Weights of a small multi-label audio tagger.
Model: 6.23M parameters, norm rmsnorm.
Rows from block 4 of a small multi-label audio tagger, named by matrix and row number. Rows with one number belong to one channel. Each number is 128 + 32 x the weight over its row's rms, rounded and kept within 0 to 255. All counts start at 0. Numbers have three digits each.
After each channel's rows are labels from the 100 clips, of 14976, where the channel reaches its highest value: "responds to" is what is common among them. Only what is clearly more common there than usual is listed. The data: synthesized solo parts of chorales (CocoChorales). In brackets: how many of the 100, against the usual share in percent.
# convs0: expand pointwise conv (model.blocks.4.convs.0.weight, 640x160x1x1), inputs 0-159
# convs1: depthwise 3x3 conv (model.blocks.4.convs.1.weight, 640x1x3x3), a 3x3 kernel
# convs2: project pointwise conv (model.blocks.4.convs.2.weight, 160x640x1x1, transposed), outputs 0-159

convs0.523:100166121118139131184138090159170123171150152138137111154054112177100092130118078153148103120117109103177114146144203152135078120156130149163134133123167107136154132130115094165120079152145136111144084197126139174109109055115115116156107151093133052101161101065165140091188177195139157152115150148100153160103095129149180126049107155182128167087124147103147159167151127106153152230176120088117111101109127138104108139075154103081073110142137108070142161175156117147103133123140142
convs1.523:169064146157103133143109096
convs2.523:126142090181135176092185158153099130147137095085107112064142076139131127092113123065089100172087180140167172060100082121127167145110180160131123149142091127154109114140142180102126139116115143151101129145130149094131111148124125170133099175168132162126091110200144176177093068101117134157098102154162149133180184124132167087079191122150095082169126132132124115064187132136103138144109155167129116156140170169103139166098118109157096186092129127128121146115156161112093099162167018
responds to: note B4 (37 vs 9.4); note F#5 (26 vs 6.8)

convs0.561:151105122091180089172105114159178169168093130142165077151155152154145121094182120145122172137124112122145133120116153106113068171149118137144140135108159110129111090104047059109195130168135171100133135111057135152082073088128156072131129173081115136068148132114091187116163102111144100151148153092071095165095127139096150177171152153202107096131187155150105083161190088105168145088186122130170160168138129135144127127167107177102136086122114134112132126162068106156147142113117081
convs1.561:134125111142120125193098069
convs2.561:120178082078121134142114121185106174166178165183135060081163137133144131156113202123138086122161132121155180124140116101164055156145108124142096126159196139157115138088090100103193088142151137161197099121114105196121118111081111145101182097100160131131138057138131050091145135158152066091141132142083131185134154150137160143121176098139132135131139125139091132131104128091111203139152096116081142103142100168103116083153138181143117129093139134106149104133130104128081172092209135
responds to: note B4 (88 vs 9.4); oboe (38 vs 7.3); note A4 (37 vs 8.7); note A#4 (31 vs 10.6)

convs0.369:081168102167201162104149144125123145160087107152109149116153123122113179148073145132098107196101176121059099146118168122154133109091143108175135151141141143121162122189133146147125135112110136115104110164125142213094211089127145111151200101194135142142128084090098179129153132124181081149119093098179170147123144199107127125124128095183162102103149104160078120133150158122100176103162127160138101145182124124125127104051173110164156113080076096122146140137141120178123150105041116
convs1.369:097162116097114118112065090
convs2.369:104123175085121132165114157147112125111142093071140192106130081127108167119167135155135086127147146130171126129127127133185133142223122117186165104125132122200184126114128104095138124164145036117139087077108115163150101128042153125136106175138123098110148108159112111177074140151105064180167127090127100090142215158096114129125109116098129167130173147120050122100121104131112101092086133115125086132163162078117113112174173128149115090123054125122105168152057106090143154137126129
responds to: tuba (34 vs 8.9); note B3 (33 vs 9.5); note C4 (28 vs 11.1)

convs0.243:158139201196109118115074089135143139089104106126100096104108114059131054111124114159073094121065148060178139095176116108163083127150112124125116110089104197143179128121116155120082119162134145166145128138078100138102140074118095125168119135112127074142119121132129171146115137123105137156107109197095155097116090124179162148096142201140143141132144088131134191132113178087169160160084154135130123077102120047136111150092123094099067102101141134133179144089176112185144141149188121
convs1.243:124121133144139116178203150
convs2.243:144157158097115110110208121145156166173098134104118076149113107108070102130088109138139124109147191113176135103082156132105070085121189096085126100124118096116150062165111105098119163207140140093108163113176134144165118094160147148162137131087102143151161160112157143121091145118192152119145168084123028106094113091132137117114089153158161144171130155100152134122122101115183132205155138108104142079149175093143058135103140134155122127191145161071165143066105087118168175109124112
responds to: viola (40 vs 8.5); note F4 (35 vs 9.1); note D#4 (29 vs 11.1)

convs0.494:159125068070145143159157151173141111106174110103157132119134111133111171082192133171189089130168135193122152124108145161173129167143176176091163179093137095081133105156143102104151147136132166137136071103133113133141139151117162126091132108121095094089058143147140089170172200082109106116135132132127090128153153075090176166146136053090155118167150159154095115168216140118108132084166116052119102125097094157132169146126142125194093092118094075103110122119158135113129145181105087
convs1.494:095075149149150129094079110
convs2.494:169091082134105108179086148113088119100192111185099069138174129084169117114093098138135121106148182072107099224112142156163118129094167150117166181194087171125096112150146182150135150181121122108177164154138113156127107151109158132112137102087112113169094143102122153079145089137152155151137181149059130094135083106178149171091193113171143142118116132188086100203113149131131109147147120154114125108160125163158096104094117145171084135156110077135115114133122137126091098058079128
responds to: viola (60 vs 8.5); note G#4 (60 vs 9.5); note F#4 (25 vs 8.4)

convs0.81:122148170103087114126132160150167152100130148113148068102137139156177075134113143119070170155116134095127142100127130151115063091143103086131105063099129123101077119131072122103106071116087155127130172127110117129146093143170118104144127169107091103160115120095125072123202104152131178175153130181115103148124137179169153142168089154123157147195141143160175134083110105143086163157148204123158188052138144074095139119069198185097093109150114151102159161114161160183132140168161167
convs1.81:115139099087106094082084101
convs2.81:128061097151164153080109112107098090115134135119155139124160150132103101126144113130089132169150114096161197108146130110158112182110092181112129177160142119142082061112108137153205118147095096096099072142082110145138137165044138150066194112124143146172142180123105155072169094141103148163123145109103200150093096162084124125106125066096103136103165143143117128187144162093113117167117092182142101120153129102096131139170156136198114135050106068105162125119142182127122152151185125
responds to: note D5 (28 vs 8.1)

convs0.33:085121067135106128191138073116109072162140152107154078170114125144085105128135144120101083109139073131124053155129107077141078144166140138176143135146170102127134113107089070164121103145118137077135058141119135141108084063105164153122121111095094080125143147188131106087163170179178114118162139173158095120163167122158151125079126114127115111101129135127116146081137183156192149099144112037115141152089112106120146174111174166114054122118109217124155121119092086111078137092114110
convs1.33:163138084163095082157153137
convs2.33:035125113133128070148166089112081066170112132090142096180111133182106093146128168117130107106080154148125106161113210123146108174121108142130105091112146138135128087150133150142143083126100142126128074132123159129059069103130112116106153181107086082116179114164152124110103066102168191181150137132108136169145119081125068109059127174176098111150137187053120129081182143149160185133131127085146095134196081109164085145119136123146116099081114162147122103147136150113113128125104164
responds to: note B4 (25 vs 9.4)

convs0.497:184152145107134097127118199109116088080145085036095156097102130170143139129153131186176133186155118135161108161152135077105115155118098147122155197155152129139087137158120122092121127118142077125154118089172080154153113119141167150096116085138138147173104148235199149089086190117145140148170110103143123053122169121132153183086136139140140131143141129142132143104120198096199124057126150088112130113123159119155103162122091093186098146137122172088115146165094119121173156132132099
convs1.497:093082084143119152104091093
convs2.497:098098113128111187124109205080178129147137108103072113168148118145112146117130082134145130086185173112113145164136133161134089160154117152054150106121088114108141110148182081120131123147146155087111185152146183092117080139126156148119120158159093200158085134151146120074150150143149159164127144153127104096138165077116117160096142100098125098148143157131101121091106143122148114204179174144094166109109116169144121149124157166164012088210112068106111113047124150151098132102106121
responds to: note B4 (40 vs 9.4); oboe (31 vs 7.3)

convs0.245:086171106087153142165148096151146080122132116084121138115102107113154133184135168173150129118105119128133157121140141126115096121106158179153173169166117106187146146174114154152180168047165102079131128119123152172178123139136163129095147167171124179151165173116122157096125171043154130060126101090181194134127161071098088077091084104079154143120122133170099110144103165145059105108149120086103138194120125169154106160131102082167141115096134134172117203144108136136151101151106067
convs1.245:145166107177126085094098101
convs2.245:104109074140162110137106171123142091101181117124133084128151122129158140084164112113160093085118096181136090101119125194150063087130107171183143135182087124188130134197146158061123108124129064141151166134136096116211160150126168167143114116136162187103083133139084166133133183149162089182195087121112136132096140145137142102129207091120146185112141123109122122081110118085157183108172107138143108133089089134181145102130086148122077142083107128069097159155149140100153118136174122
responds to: viola (48 vs 8.5); note F4 (44 vs 9.1); note D4 (43 vs 12.6); note D#4 (31 vs 11.1)

convs0.49:163075139080124118158126123175105083100196147083123143115133190094178136188159109165124101115169169134116164128080139141144078137100152148069181125153141151177134072170129164115165142101143173107135149073155131125147113097169121076113116143133116143147097143109092105135152156131102113141174054132122107144029141090056189110095140128127162130177140085116100074151141127151116030099123126108182156108147164113160136123149136113159094112187149173103125158114116119047151117117139113
convs1.49:184151162124140119080101097
convs2.49:092121137164154088138070120125144110125134144102114132117151148158164158112180161168129072126137070123109148128153176124158080095169055157168144125132079128199147157091123114103109164048191128195058107105100169091126114155110123083140102184108175092112166103154072128131127153125092113157149126128123178161107044154118116187131150136090128220100139050099121160106138084112144149128140088151098100164120102142191125141122092096140111121155130132158122140159175146159145158136149087
responds to: tuba (28 vs 8.9); note A#5 (26 vs 1.3)

convs0.118:148112104131072124127160111123184090129153133134160069182184114169118160122134102133189134168121115151135146126117117121115139108173186173112176142153129062075147137046192157146143152114136105124104118100079100092124154123099153102076113134073130113109147167124091090136133129088099185149061175097164140169120089082191103104127129140116159121139142181131182110104161137123125107154188072144077123120139110154151086125150027120113161168097142180089186113150135137077138146166159103
convs1.118:161105128179105072107148148
convs2.118:085142113098183180155129149109073109055151147091090155142091145193086138158141064164118146091104119130072131153154139127156055116154145170148150118174096163143078102128092069122175112136180160103113101075144155138093170150134146085156120125115153067089138087086080156153143161170103143138157104152120185144128173152153156116143112147179124099103189166157114143159113190151121084123153122107167153049106115135129101125111133146087076116114118159137175101149109131156173084098083072
responds to: tuba (37 vs 8.9); note E5 (30 vs 7.4); note B3 (26 vs 9.5)

convs0.502:076072158120144215137109086143154125151085153150111119129209155153109133132124083066091134136113084149131129126147120133124150103158108120146126095255178136149138108120147116183161167178135128040151148147145155082082169091105143203175151159147152108130147116174104166103111103088147135152159131106147114133118155136133157119122114099128097178117161135157112182163141111119184104159110088159079070089111130158111152140186159148120064081104111111113133126135074094129091098106130141
convs1.502:137112126198113189137127127
convs2.502:147162121143121105139110105184177141131077145146131127136103126120113141157099126087119069157042121134144087151131085123151099065220135009098096106046134131087189101138155172155117114168100116125173132135159165105187087084130136141160140126110134080094140140137153178169119137111201058122135147073122107155116127101136119163129160119158138114077119140094162134064142121146174130110115117135138181115163159123091144059141129071097129166105171141166106113116123086130109129107118158
responds to: viola (70 vs 8.5); note G4 (52 vs 7.7); note A4 (38 vs 8.7)

convs0.285:096094089065143185114133089107149130173055132144149143139090078152084155135184125069146176121138114171127138125140106146111146175118158173093172139114065126181137160077152134193148129145083103128129126156118151097195139138129114095153125149142046132062142071094116098147088091082158077106109187146129148088168139082138114112141076090081147117108083135180113073131090093147109078185119123144131153162099109158163127171138125107118144171151147093144115165178107129071086101137111114
convs1.285:144221127121141125140126122
convs2.285:091139124093121132105095101114107124128134127134139146162162136075173133105155088067160079161080129191134067162094082109167144207151157125111072196140148144120124137128164124080131099125175107137130138107127161093167163136164117162084144120159114174148144119141166069166094099142091129091054109098132213130172141163113146065080179134117133159082160113062129106090142092073137140082157130143115103124123096165130166180101131173071161133095143113168100147152135092143123088146191151
responds to: viola (96 vs 8.5); note G4 (83 vs 7.7); note F4 (47 vs 9.1)

convs0.143:137117139067164100184115136205120071149188089090042164134116127174231122124138142185154109094165194117187153166155149095099083144134091149090137125123156135122073138129141135123094162118117108180142116135108160162113156114157121077133184157148143111157141194121143160124163169081103123077136117112120130090062127116087166099094173075135170126165091077138135123147096143135097083105161133099158167135110143084131136143128126129166076118143187082089101142113111125111099104160153144
convs1.143:151176179120104088138157152
convs2.143:122134097165159072108150109104187104124171125188127106137126188115165136120123184133114103164162140124099094095080170098130159061127123136127108113149059177144112174091171116098090132164095108144149154137184179136144181138160163083122060146078113140086146174121094098134095134067120161124132156103159093111166110166110136147086127163126130135098080060093099110117088174139101119142136156154104070181147080102236165111169152129174129118179129126127143173094128138100085111155123141
responds to: viola (57 vs 8.5); note F#4 (48 vs 8.4)

convs0.510:114136162124139144118159142178152134157077177181136174146176110128207168122145150175111085124145129152120131173171156190142165084150116121131141111124155105141103113160113118088154144094100188100103188113148136086157180121139168103141158180168121133170089183084096112106149116086131115109109122112157138121126092076095173144158114072131167094208174102212179161191122071181118103117139121105169136137189175077111158121076129105162105137117130131093187124180124149110126144116108140
convs1.510:156156122180158180154140151
convs2.510:074117078111144170120148077113164113144127120190153084142092152136146207126097140116093112123125118150083131138108085117089160089124196064184108152139182142124127140145154139111145142146173127122114103141171127113117158130157124148127098103100155149134158176114098099179132164171091179096199069133128109149166220127150100108172147151172131073113097141072101134120142172115132137080125129111081092146168078107133116064161171087141152130123114219156128118136137112152108190180083176
responds to: viola (72 vs 8.5); note C#4 (39 vs 12.1)

convs0.400:139080135118097147139115105182168044122217156139155153148137145126115185178151151100162126095197098129160079094113156100097166103139089106077072129136099133127116145118159168136115097131063115032150120157095138144168124122143126140114093096094088067076166132107120105097123091126174144173075159085150176123142106101168058080092105108124142097156163130126162098120108119105110156151121108140137139110104096201159132166131129129145140164160156091087104209134151162099132163141139083
convs1.400:160124082158102129100081166
convs2.400:145147144090220112137142152120099120113133119169105149124105146132128185146120113122131128182154145123090167135138093110124097113070063150138158111149101189095089146133137139152118139077086190115089088161105154153159157124142153109133141089146176139145133106071098098121168132144104086138176073115139141143132160185137160180139090125130157068138129096143120170121065206141094177147063116052119118115125175132109135174110223135083100135171105139100125222110107152120099107087102093
responds to: tuba (42 vs 8.9); note F4 (34 vs 9.1); note C4 (29 vs 11.1); note G4 (25 vs 7.7)

convs0.518:096149102132146099160136125127107188148119195133096149081119117148108143092164115071099155111099079143164188104126163141093131081128123198158173117148120154082174100106152128081091142141124108123091084121151123189105165114184120161131092138073165186108128123178169113179105129150130080176129102171133125155116112208119136145119068106066085115128145155085170156147160120122134184133085152107122116162112072128110151166144204188138092101113145115128088131088076082114137155104203123
convs1.518:126217114127114137119141102
convs2.518:081131100125090166074173114147079147172144127101103102087179145098196100081100151112172116132177090137157090114123143094151146142133218141122087101167098112092082131148108173138118174077141128168077160102171173112122104108094124094079167142130107134155140156173139126108170126064133172122142126114083080039123175103121125145107215103150139123123153130086150105147129122123097157127116168144068068161101163137169109129144071178153113159144194093150154113119159142163111121122175136
responds to: note D5 (65 vs 8.1); note C5 (42 vs 10.4); violin (36 vs 14); note D#5 (30 vs 8.4)