{
  "model": "multi-label audio tagger",
  "dataset": "synthesized solo parts of chorales (CocoChorales)",
  "train_examples": 39062,
  "gain_aug_db": 10,
  "n_mels": 64,
  "hop_length": 320,
  "input": "log_mel",
  "spec_augment": false,
  "win_length": 400,
  "arch": "coatnet",
  "norm": "rmsnorm",
  "norm_position": "pre",
  "activation": "quick_gelu",
  "mlp_ratio": 6,
  "head_dim": 64,
  "fused_qkv": true,
  "qk_norm": true,
  "parallel_block": false,
  "dropout": 0.1,
  "inner_norm": false,
  "patch_size": [4, 4],
  "conv_stem": true,
  "depths": [3, 3, 3],
  "widths": [80, 160, 320],
  "num_labels": 51,
  "mixing": "mixup",
  "init": "torch_default",
  "residual_init": "none",
  "optimizer": "ademamix",
  "lr": 0.0008,
  "beta1": 0.9,
  "beta2": 0.98,
  "eps": 1e-08,
  "beta3": 0.999,
  "alpha": 2,
  "grad_clip": 1.0,
  "steps": 15500,
  "batch_size": 128,
  "epochs": 50.8,
  "lr_schedule": "step",
  "warmup_steps": 1550,
  "weight_decay": 0.2
}
Rows from block 4 of a small multi-label audio tagger, named by matrix and row number. Rows with one number belong to one channel. Each number is 128 + 24 x the weight over its row's rms, rounded and kept within 0 to 255. All counts start at 0. Numbers have three digits each.
Before each channel's rows are labels from the 100 clips, of 14976, where the channel reaches its highest value: "responds to" is what is common among them. Only what is clearly more common there than usual is listed. The data: synthesized solo parts of chorales (CocoChorales). In brackets: how many of the 100.
# convs0: expand pointwise conv (model.blocks.4.convs.0.weight, 640x160x1x1), inputs 0-159
# convs1: depthwise 3x3 conv (model.blocks.4.convs.1.weight, 640x1x3x3), a 3x3 kernel
# convs2: project pointwise conv (model.blocks.4.convs.2.weight, 160x640x1x1, transposed), outputs 0-159

responds to: note C#4 (98); note B3 (49); note G#3 (46); cello (34)
convs0.244:189112121139136163123119106109141131165109153115153111132155127087109090113120134152097143145101099124098186177125117105150145106142154157127151136139145142098119141127139127146130175125093133156113129143098129140128114123108159161142073109089138123149152164123090106089136115120098114100147135130155101122131100103112128105140128155106120174137150132177134129105154096127151124115112099132151192126153136102113099149152084193106151148128126137128166106096154137093074114126103121
convs1.244:136141094128127121080147160
convs2.244:093146127102103165129161103069139110149127135098151135152174170171118141112102116147150153137109152119113130152136152159134131125140126108117065139140117149098104118103123123098147101131149116132109152113178101123137103114118145175107156153090138082104114143119114117079131151193132173156101184099134145141097139156152146139134150151174105096122114156101185122097116133094114147115119090145141114110124154131131137129134139111158128164129115148139116150128132081120153144103118104

responds to: note C4 (30)
convs0.66:129120112115167120137152141145148151105120139100168164100160114155124168149120133101116108135124161150104127142107127128102127086116097133144118109149130129131116139128118082111129140118140125112164127135108141124101113119150195129103091144130167153147116095120112154048126134132146132127171090107130198143120151137080115158110139116100131087126119146110153117154150151121140159119110138128126135116176151162104127120109171130121140159111171108065085141133066129157139142091106109
convs1.66:104101127118147132099085154
convs2.66:133126151117127136120121119124100105084133100117092127174084155106118134112097109160154142098143140106124129129127142116136136111116158110113135164161115111118135112127098142137164123146151122113173118102205118129117153127133151091125108133129112113133106136139132138207121128093107164158154127137129133095105149118132132121162095108170109072155087158125085107164101127161134082118145133103130129105154124115125120099180165144178093124137122147113133151188110095106127111148088119

responds to: note C5 (63); horn (30)
convs0.414:075146165130145129119109158158163134097121133110138123088147101134124118121125073131151085131116123122109127141142121122156119117129109147145105142129128145140133143144117114123137150126160137107139139158129131083160112137108185123149098126132185167161087108123113179079116175137117115098157101111115141104126108117099171155133155190119123155143142118139121079138130122117134127102117140094126089152149200141134111126117068071137127142116159140103107176123151117123158127109124099
convs1.414:138163109115089115118096105
convs2.414:099071140090107137130127129174110129148155127121173136115136122189091134078123196122166135119154162129142141120133153118110103125150100158147111165118108164154114192112121156115133141104144113155129147126134113113129106113084140158151105129125142126142094136092074138072131151119177139138166155113134096133138108132146140132083105140097146133129132137166094087149125149127160140120097141093108092121149160118126116121147132133105130158141120132119098146104125140090139156082131149

responds to: note A3 (30); tuba (30); trumpet (26)
convs0.486:186160108135099115090136114150160158112117125116170156126160123144109119131139153134093151127092103114111133109142107129108132116096076121134157095125156130149173125104166131159105096106115132149128164128161121120113091096139122144118119134157107132094110151190109087095098110152150099121132104155152126130162117132100101123090079155130128157108116158129136148078104080124109103172126148163144160140103139130087127100170102145139134156163177147128123136110124131139121164150145139
convs1.486:142147118142133142091079107
convs2.486:133113092109106102114145171067111123120143118125136130126112106077074154149121178115150129126149110159130136113114100129126126111143133088144094113143134114145163108141105129107167152148081146114177116119164101150133117140135147119123135140124134142120109113135077092171129118108186148152145115088128112121127163146134157083121123076157141104158135141139156108126133147182135160107100135120134142106126130127159113109098171124124118168099073171124096144138144173149129103123160096

responds to: note C#4 (70); note G#3 (62); note B3 (44); note F#3 (31)
convs0.460:151119080176173109085121114113100126144097094184111162121115120091111135122076140135102156087150108126086108163117145132128150117153136145163117126115138089155125142109105093148113160159116139121118170154102129086130138167152105111119112110096103131136096126145123097118123117107150156122100181132117137108163154146144114142124155173149106105109161181102147128137154132139136118119124148131123120179117121117090143119164090179144152138145117174178126116156129118126116145116131146
convs1.460:121126139141102134085123176
convs2.460:113132177146150123107143153124161116127112123115141171136104123132087127119117164158114100179120169089127102154079135150130126162146135160129121113159064203157073151126139163116128098120149118135134101151111165119148133112128141125139084125099111119113116130100115119153109116142149097090118136183135145084143114105110107078077105143127107123159107143115118138112113131128149096098098116123143169143159127074105120114157127118137127119126092100143131126138142161127106173140145111

responds to: note C4 (77); note A#3 (50); note G#3 (31); bassoon (31)
convs0.638:195110134123116116107125145102140184065099123145133123122137123171124141119132137117118171133140146147164154140119143095127171122144116124148145117118081157163067142108150143132135159148103117114180172156128143128152117125086181138180069106098121132157122126157136166099138149157142130131130157125101117104118112079128123155157140122158117125110108121128167167125123110138162142108110129126093131162099129119149127145120110118114134174138165165130131132108143132103102138075127104
convs1.638:142133133147118113085090098
convs2.638:131101127069130117096112137153132143122149098126155126165130094163099127071181155155164164096145149133165137091099174147089109129125109107106120157078156122146127127166154118097121128110106114149119141098121148126139139140102133098131128138121108138149146148147119150137123129133110168144120103104139104149127150077155148121108083099154163140093120140181126103140129109144170144141124172109096138138140076121129083146124115119156121113144120120115155129105142189152145117158168153

responds to: note C#4 (72); note B3 (36); note A#3 (28); note G#3 (27)
convs0.32:150143123148134137093138138119153116105147166117165160106133117127098105124115145122104107137127100112108084187130111124170124113141129161132155102147089125147133162141114126151140121112084110125101133165110095140148133107124146122112087084157161123137163121143113109112123129137091140101133127096125113115163080146141131080110100171135100194148125175101118120094138148118097143160101131115137180132153155118163131164122106155094159158121162125087121113130175191114129106139115113
convs1.32:138077161126138118105150113
convs2.32:119114117116148148132157142093128101135160056131117123129160148159124138137083088119130119144149166120081104121146118154093138115145130126103092111123105164080106105151101128114139118131161168136123163111156114132171120131182126128087138185080147095111103142105109141073130152154138149156115162143117142142118150134125143101090136144150088092114115151105187147119133133102106130134086124140144123122132154150141154157117136161147102141174141119139109117091111081133157106114132116

responds to: note C5 (49); note A#4 (37); horn (35)
convs0.468:135160151128146132131188131118115169125121144096150126150136135102126136101099122155149197125159105090143143100109137089164132110095101124154082125177162103132109095143102123150151135144095148124143123131119127088147103160104153138108093105120146162140094120119118145099136155155113147170122123128148131120150127151124166120113151129111068099109125176146123134161122127149152113134141116098107112152167187147134145111158134103079106143120136182126173126127132108097168124107160137
convs1.468:135191134129105115115112135
convs2.468:103122072138108163115146170112138120121136151158156129096126132144130182097118134108118084123109196141072153156095149106135144101114186100134127169128144095131118127109137098135141083101171120139130103153129133138134112127112147134173095126136123073146143121138137173156104102134108140165177118088132143097143139185122114110125158105150121095113125153117093111090137141151112164117160126129142093131115134134121114099093136147162139136129095121121155134129117093117130140142081141

responds to: note C4 (91); note G3 (54); bassoon (52); note F3 (43)
convs0.257:156129106132153099146119137132168158144102129141146151115105129123141142113148104101147153144139103149126148104116161127099108123110141112114094109109103123115095086142104129133114101125087173122138159113108172097195149135113167061130116129081109116101136120120110142147126160113098134146098156121099089118134110104089150134180144130114144138119124121126115153122123081122122160095152108114133106093089140126096163187153134141070121137145092112110122171102168104088116132129098143
convs1.257:111096117136163134118081116
convs2.257:113161124115094090169102114118100104079174134108172134130103125134102143136153125125142143108141137175163107125147151132136113120132127121128127136136134079125125111160097169122142117108125087129152100093162091165072125125099118108086105138103088102111144110182167122117140115132168118177144067122113149136130119090145103115120113165123145133112120153121118130142124154178142131123104170087111146111104156114146059130134123150086137146103123162129122123152102144158148137140113143

responds to: note C#4 (43); note B3 (33); note A3 (31); cello (27)
convs0.469:097147126158131176122118115133130105152098156102143135155129146088106127128138139144088137123133109127134134127102133151107125142123112139120159109127094114140142134127106135130137111123115178128113174184119167139123151132190104135125131134108059115110129133100107140150086085136107121160132134174088143175163124119099092141132110143144099085097104143131114167113127103131118108143099131127127133165143112124074187134129197080152113088146144087155138118162141114103131128131133163
convs1.469:189118140117099117130122116
convs2.469:135139089162143146071102138104177111108122116131150142138147130109160171135152093124120109128130120149132112160124145125077120135147135110113109113106120145142091137116122122143162097110113180145107139115124138100090118112174115111120176143149137142134163143115139133122163135132114087102109088127087146134104098058126143097149108143167108134116166094135140163123164148104111103116131135171144164134132076145124070120100156149120146148136137105173102106133138136189107111119144105

responds to: note C#4 (51); note D4 (44); note A3 (43); cello (40)
convs0.567:100124115123133123150101107173117131160088128118114134110110101124134102115134115125152095080080071118148110127143172144102112118119124094157109122139116112148158181117155130129137127116112104145156150143139124106117131113176110074111145156079171118103116111137144113116112156113120123143151141131113160101101147146137159133139104156112132139136146142092100085110125093117149127146114130110103116173096082110121128140165072126091080142173120139122144168143149079102094159125124178
convs1.567:125114086139137096161128097
convs2.567:094120106129128118119103128135096155099133152088096135091154110118114117099174131132112161087125137132139168141157048115153108145139094129122089124131105126176141145119111097108145133102138149124120124134127102103125135160148115132109145172160155153173107084188137105144080113117129146125146076124139143106161172104156131121133183134097130108183171137141116137124138123121144137114129149117141109124124128138150125186093127086126109144100118149109122147120098097111120113138130078

responds to: note A2 (44); note A#2 (43); tuba (39); note A3 (37)
convs0.28:094156112163142162149130146142129110122121167122168116103124104104124121137153096121104133125131117112088098087198126127128109097114102105151174124105112133123165152158084156121133138130107179118129137140120124079064124121104102142137140159168107141114104112110125110100100119107181163124136164133108134140151184105082110130153162135111116150168121108138098081114127119110109126131142156127149125133141133127109143128100085079135084156151145126146113168131134102154088151126118130
convs1.28:137112133176161114103104123
convs2.28:092120116129118163146133131165157147097153118095125178103130143124121105164140139124173133154099107099160143143114118097137136136120113147083130115084076129138144138122113116163134120155148139110165145114110149099132105147130102098111152165127123121112159148116095140141116126108114102132125153070140114161108021121128149137111139164101127182113080135120107091107141120080125138138159132136165159124110126105117192156147114128131123123104118152149112114147156118145109161115136147

responds to: note C#4 (57); trombone (54); horn (28)
convs0.297:162077161079141168132114106163096137116122109130128154143164124159139143132146117094098157122123106152191151102152132124129161106154126121123112114152103155143109139187136153132153140156118129103149154166121092164136156107140103161111133137132147102093155122142137133133139105091103122134138142109130124120061116111150155120126133082111109173134144109134160139131160082127121109167083094142080132103111094117145134154193142129114126102159141108126124147122118152119087120116162146
convs1.297:105105111095108101151158141
convs2.297:134121139140118146155217102133154152131149116143185140079099132134144102137116119108114093157129165142133097089128124120140132103124130135120127131105128136104165128089098114122146096144100139088131157115143117132117121137123161101118092136165165124132122160112146129126105138154119138162148143129142139146132090137090138157122155157127118124149089124102151112144165144144124102120116120084145164175148140151145093137147164165064168130087124145101167158102101141127112117192112100

responds to: note A3 (99); bassoon (37); note G3 (35); tuba (33)
convs0.272:100142117105139128121125130088183143162102153121119125138124146117134103137112109115160142166103116106198107142095111129142115144146159146136092125154143125132106147132177136151136139140133143106104095112113136135147138128127150105107104160109187118167153094083097111145142092111152159111146159114133139112109106163111159097091117152103121103094137157126136099161116130188096097151130099116145146111106130176115116090150136110119089119129162143162094158113105138110102069104151148
convs1.272:131097149149148074127125129
convs2.272:148090126121184133104127129130120119158149138087118135161125165133133123093096123151149127100127105130152139073117139119097127135147137127106111143133121129156137157108168149127131156128144116122094128183101143114126130170138106076116124160106136114157139109110163164163188125099073124142109112118148125171139176158140172093108107127159081081098104082129126124103135104161109108136083143106113110125132122122154175119114140130134104115156109134130103134118157159146187099121132129

responds to: note A3 (80); bassoon (76); note B3 (49); note G3 (47)
convs0.193:093149131107137128115155124123128155167082159138098100120105118158145090094096128115110087197156113110117105150126140115194090123089120157129104139161125169144077146125127157138159126143135120108158136160119140153113167106135141152156110112096151167151154119094137116127145122137132151129137153114077132114127128156088133100145123098143124107135120102123138128157095100144096147116126122107138100156127165113145154119115082122107135127133162078088160152090152133066104118119127119
convs1.193:122135108104103095102096154
convs2.193:161091100153109089104142143123149149127115115131151137090139091092140138114118102130141118148157134136116115126148095131108118127097126127127166144108121115126143144178149130133090142109123155124116156138091156097146152105157172097169131110131144138148111175107119119122129160129108149097117099164166163100163063145108113142123104131110128116128157060173122145138083117118119129155135122153185135122091127119089159105096085131102119168127130103142120130087122140106086169164126151

responds to: note A3 (41); tuba (37); note D4 (37); note A4 (28)
convs0.631:156126104147129146116110137084105125132082135144127118136086098174121104126117153168152150153145103115123086156109112089126138153124150113189146110142144107151129132135171129120172106122097109134124134119086148096129139164173102067110108163126104145134129091138075104145115085137132144118112141145122133163122132159134140135123118108148089096108134142137135087106168126171126103145128114143176146153186153114118108105167159102084118116135146132162122120136112133104147112112181130
convs1.631:116117141135123126154171081
convs2.631:153095108141122096104082132129134164120087141117139130101139105136098099127108109066125158112125137113146172142146100105102111123144086107122138155111168136125168124138144156102157157131153140122141134122119094157127099162129107112126139114153141142138174100164121135162141127136128093117162110111059116123125183144174106122141157108109129127131114156099127104144087095148097158155131128128094101124126132151168099212107144135117159177132121132103106135112140116127159148135150094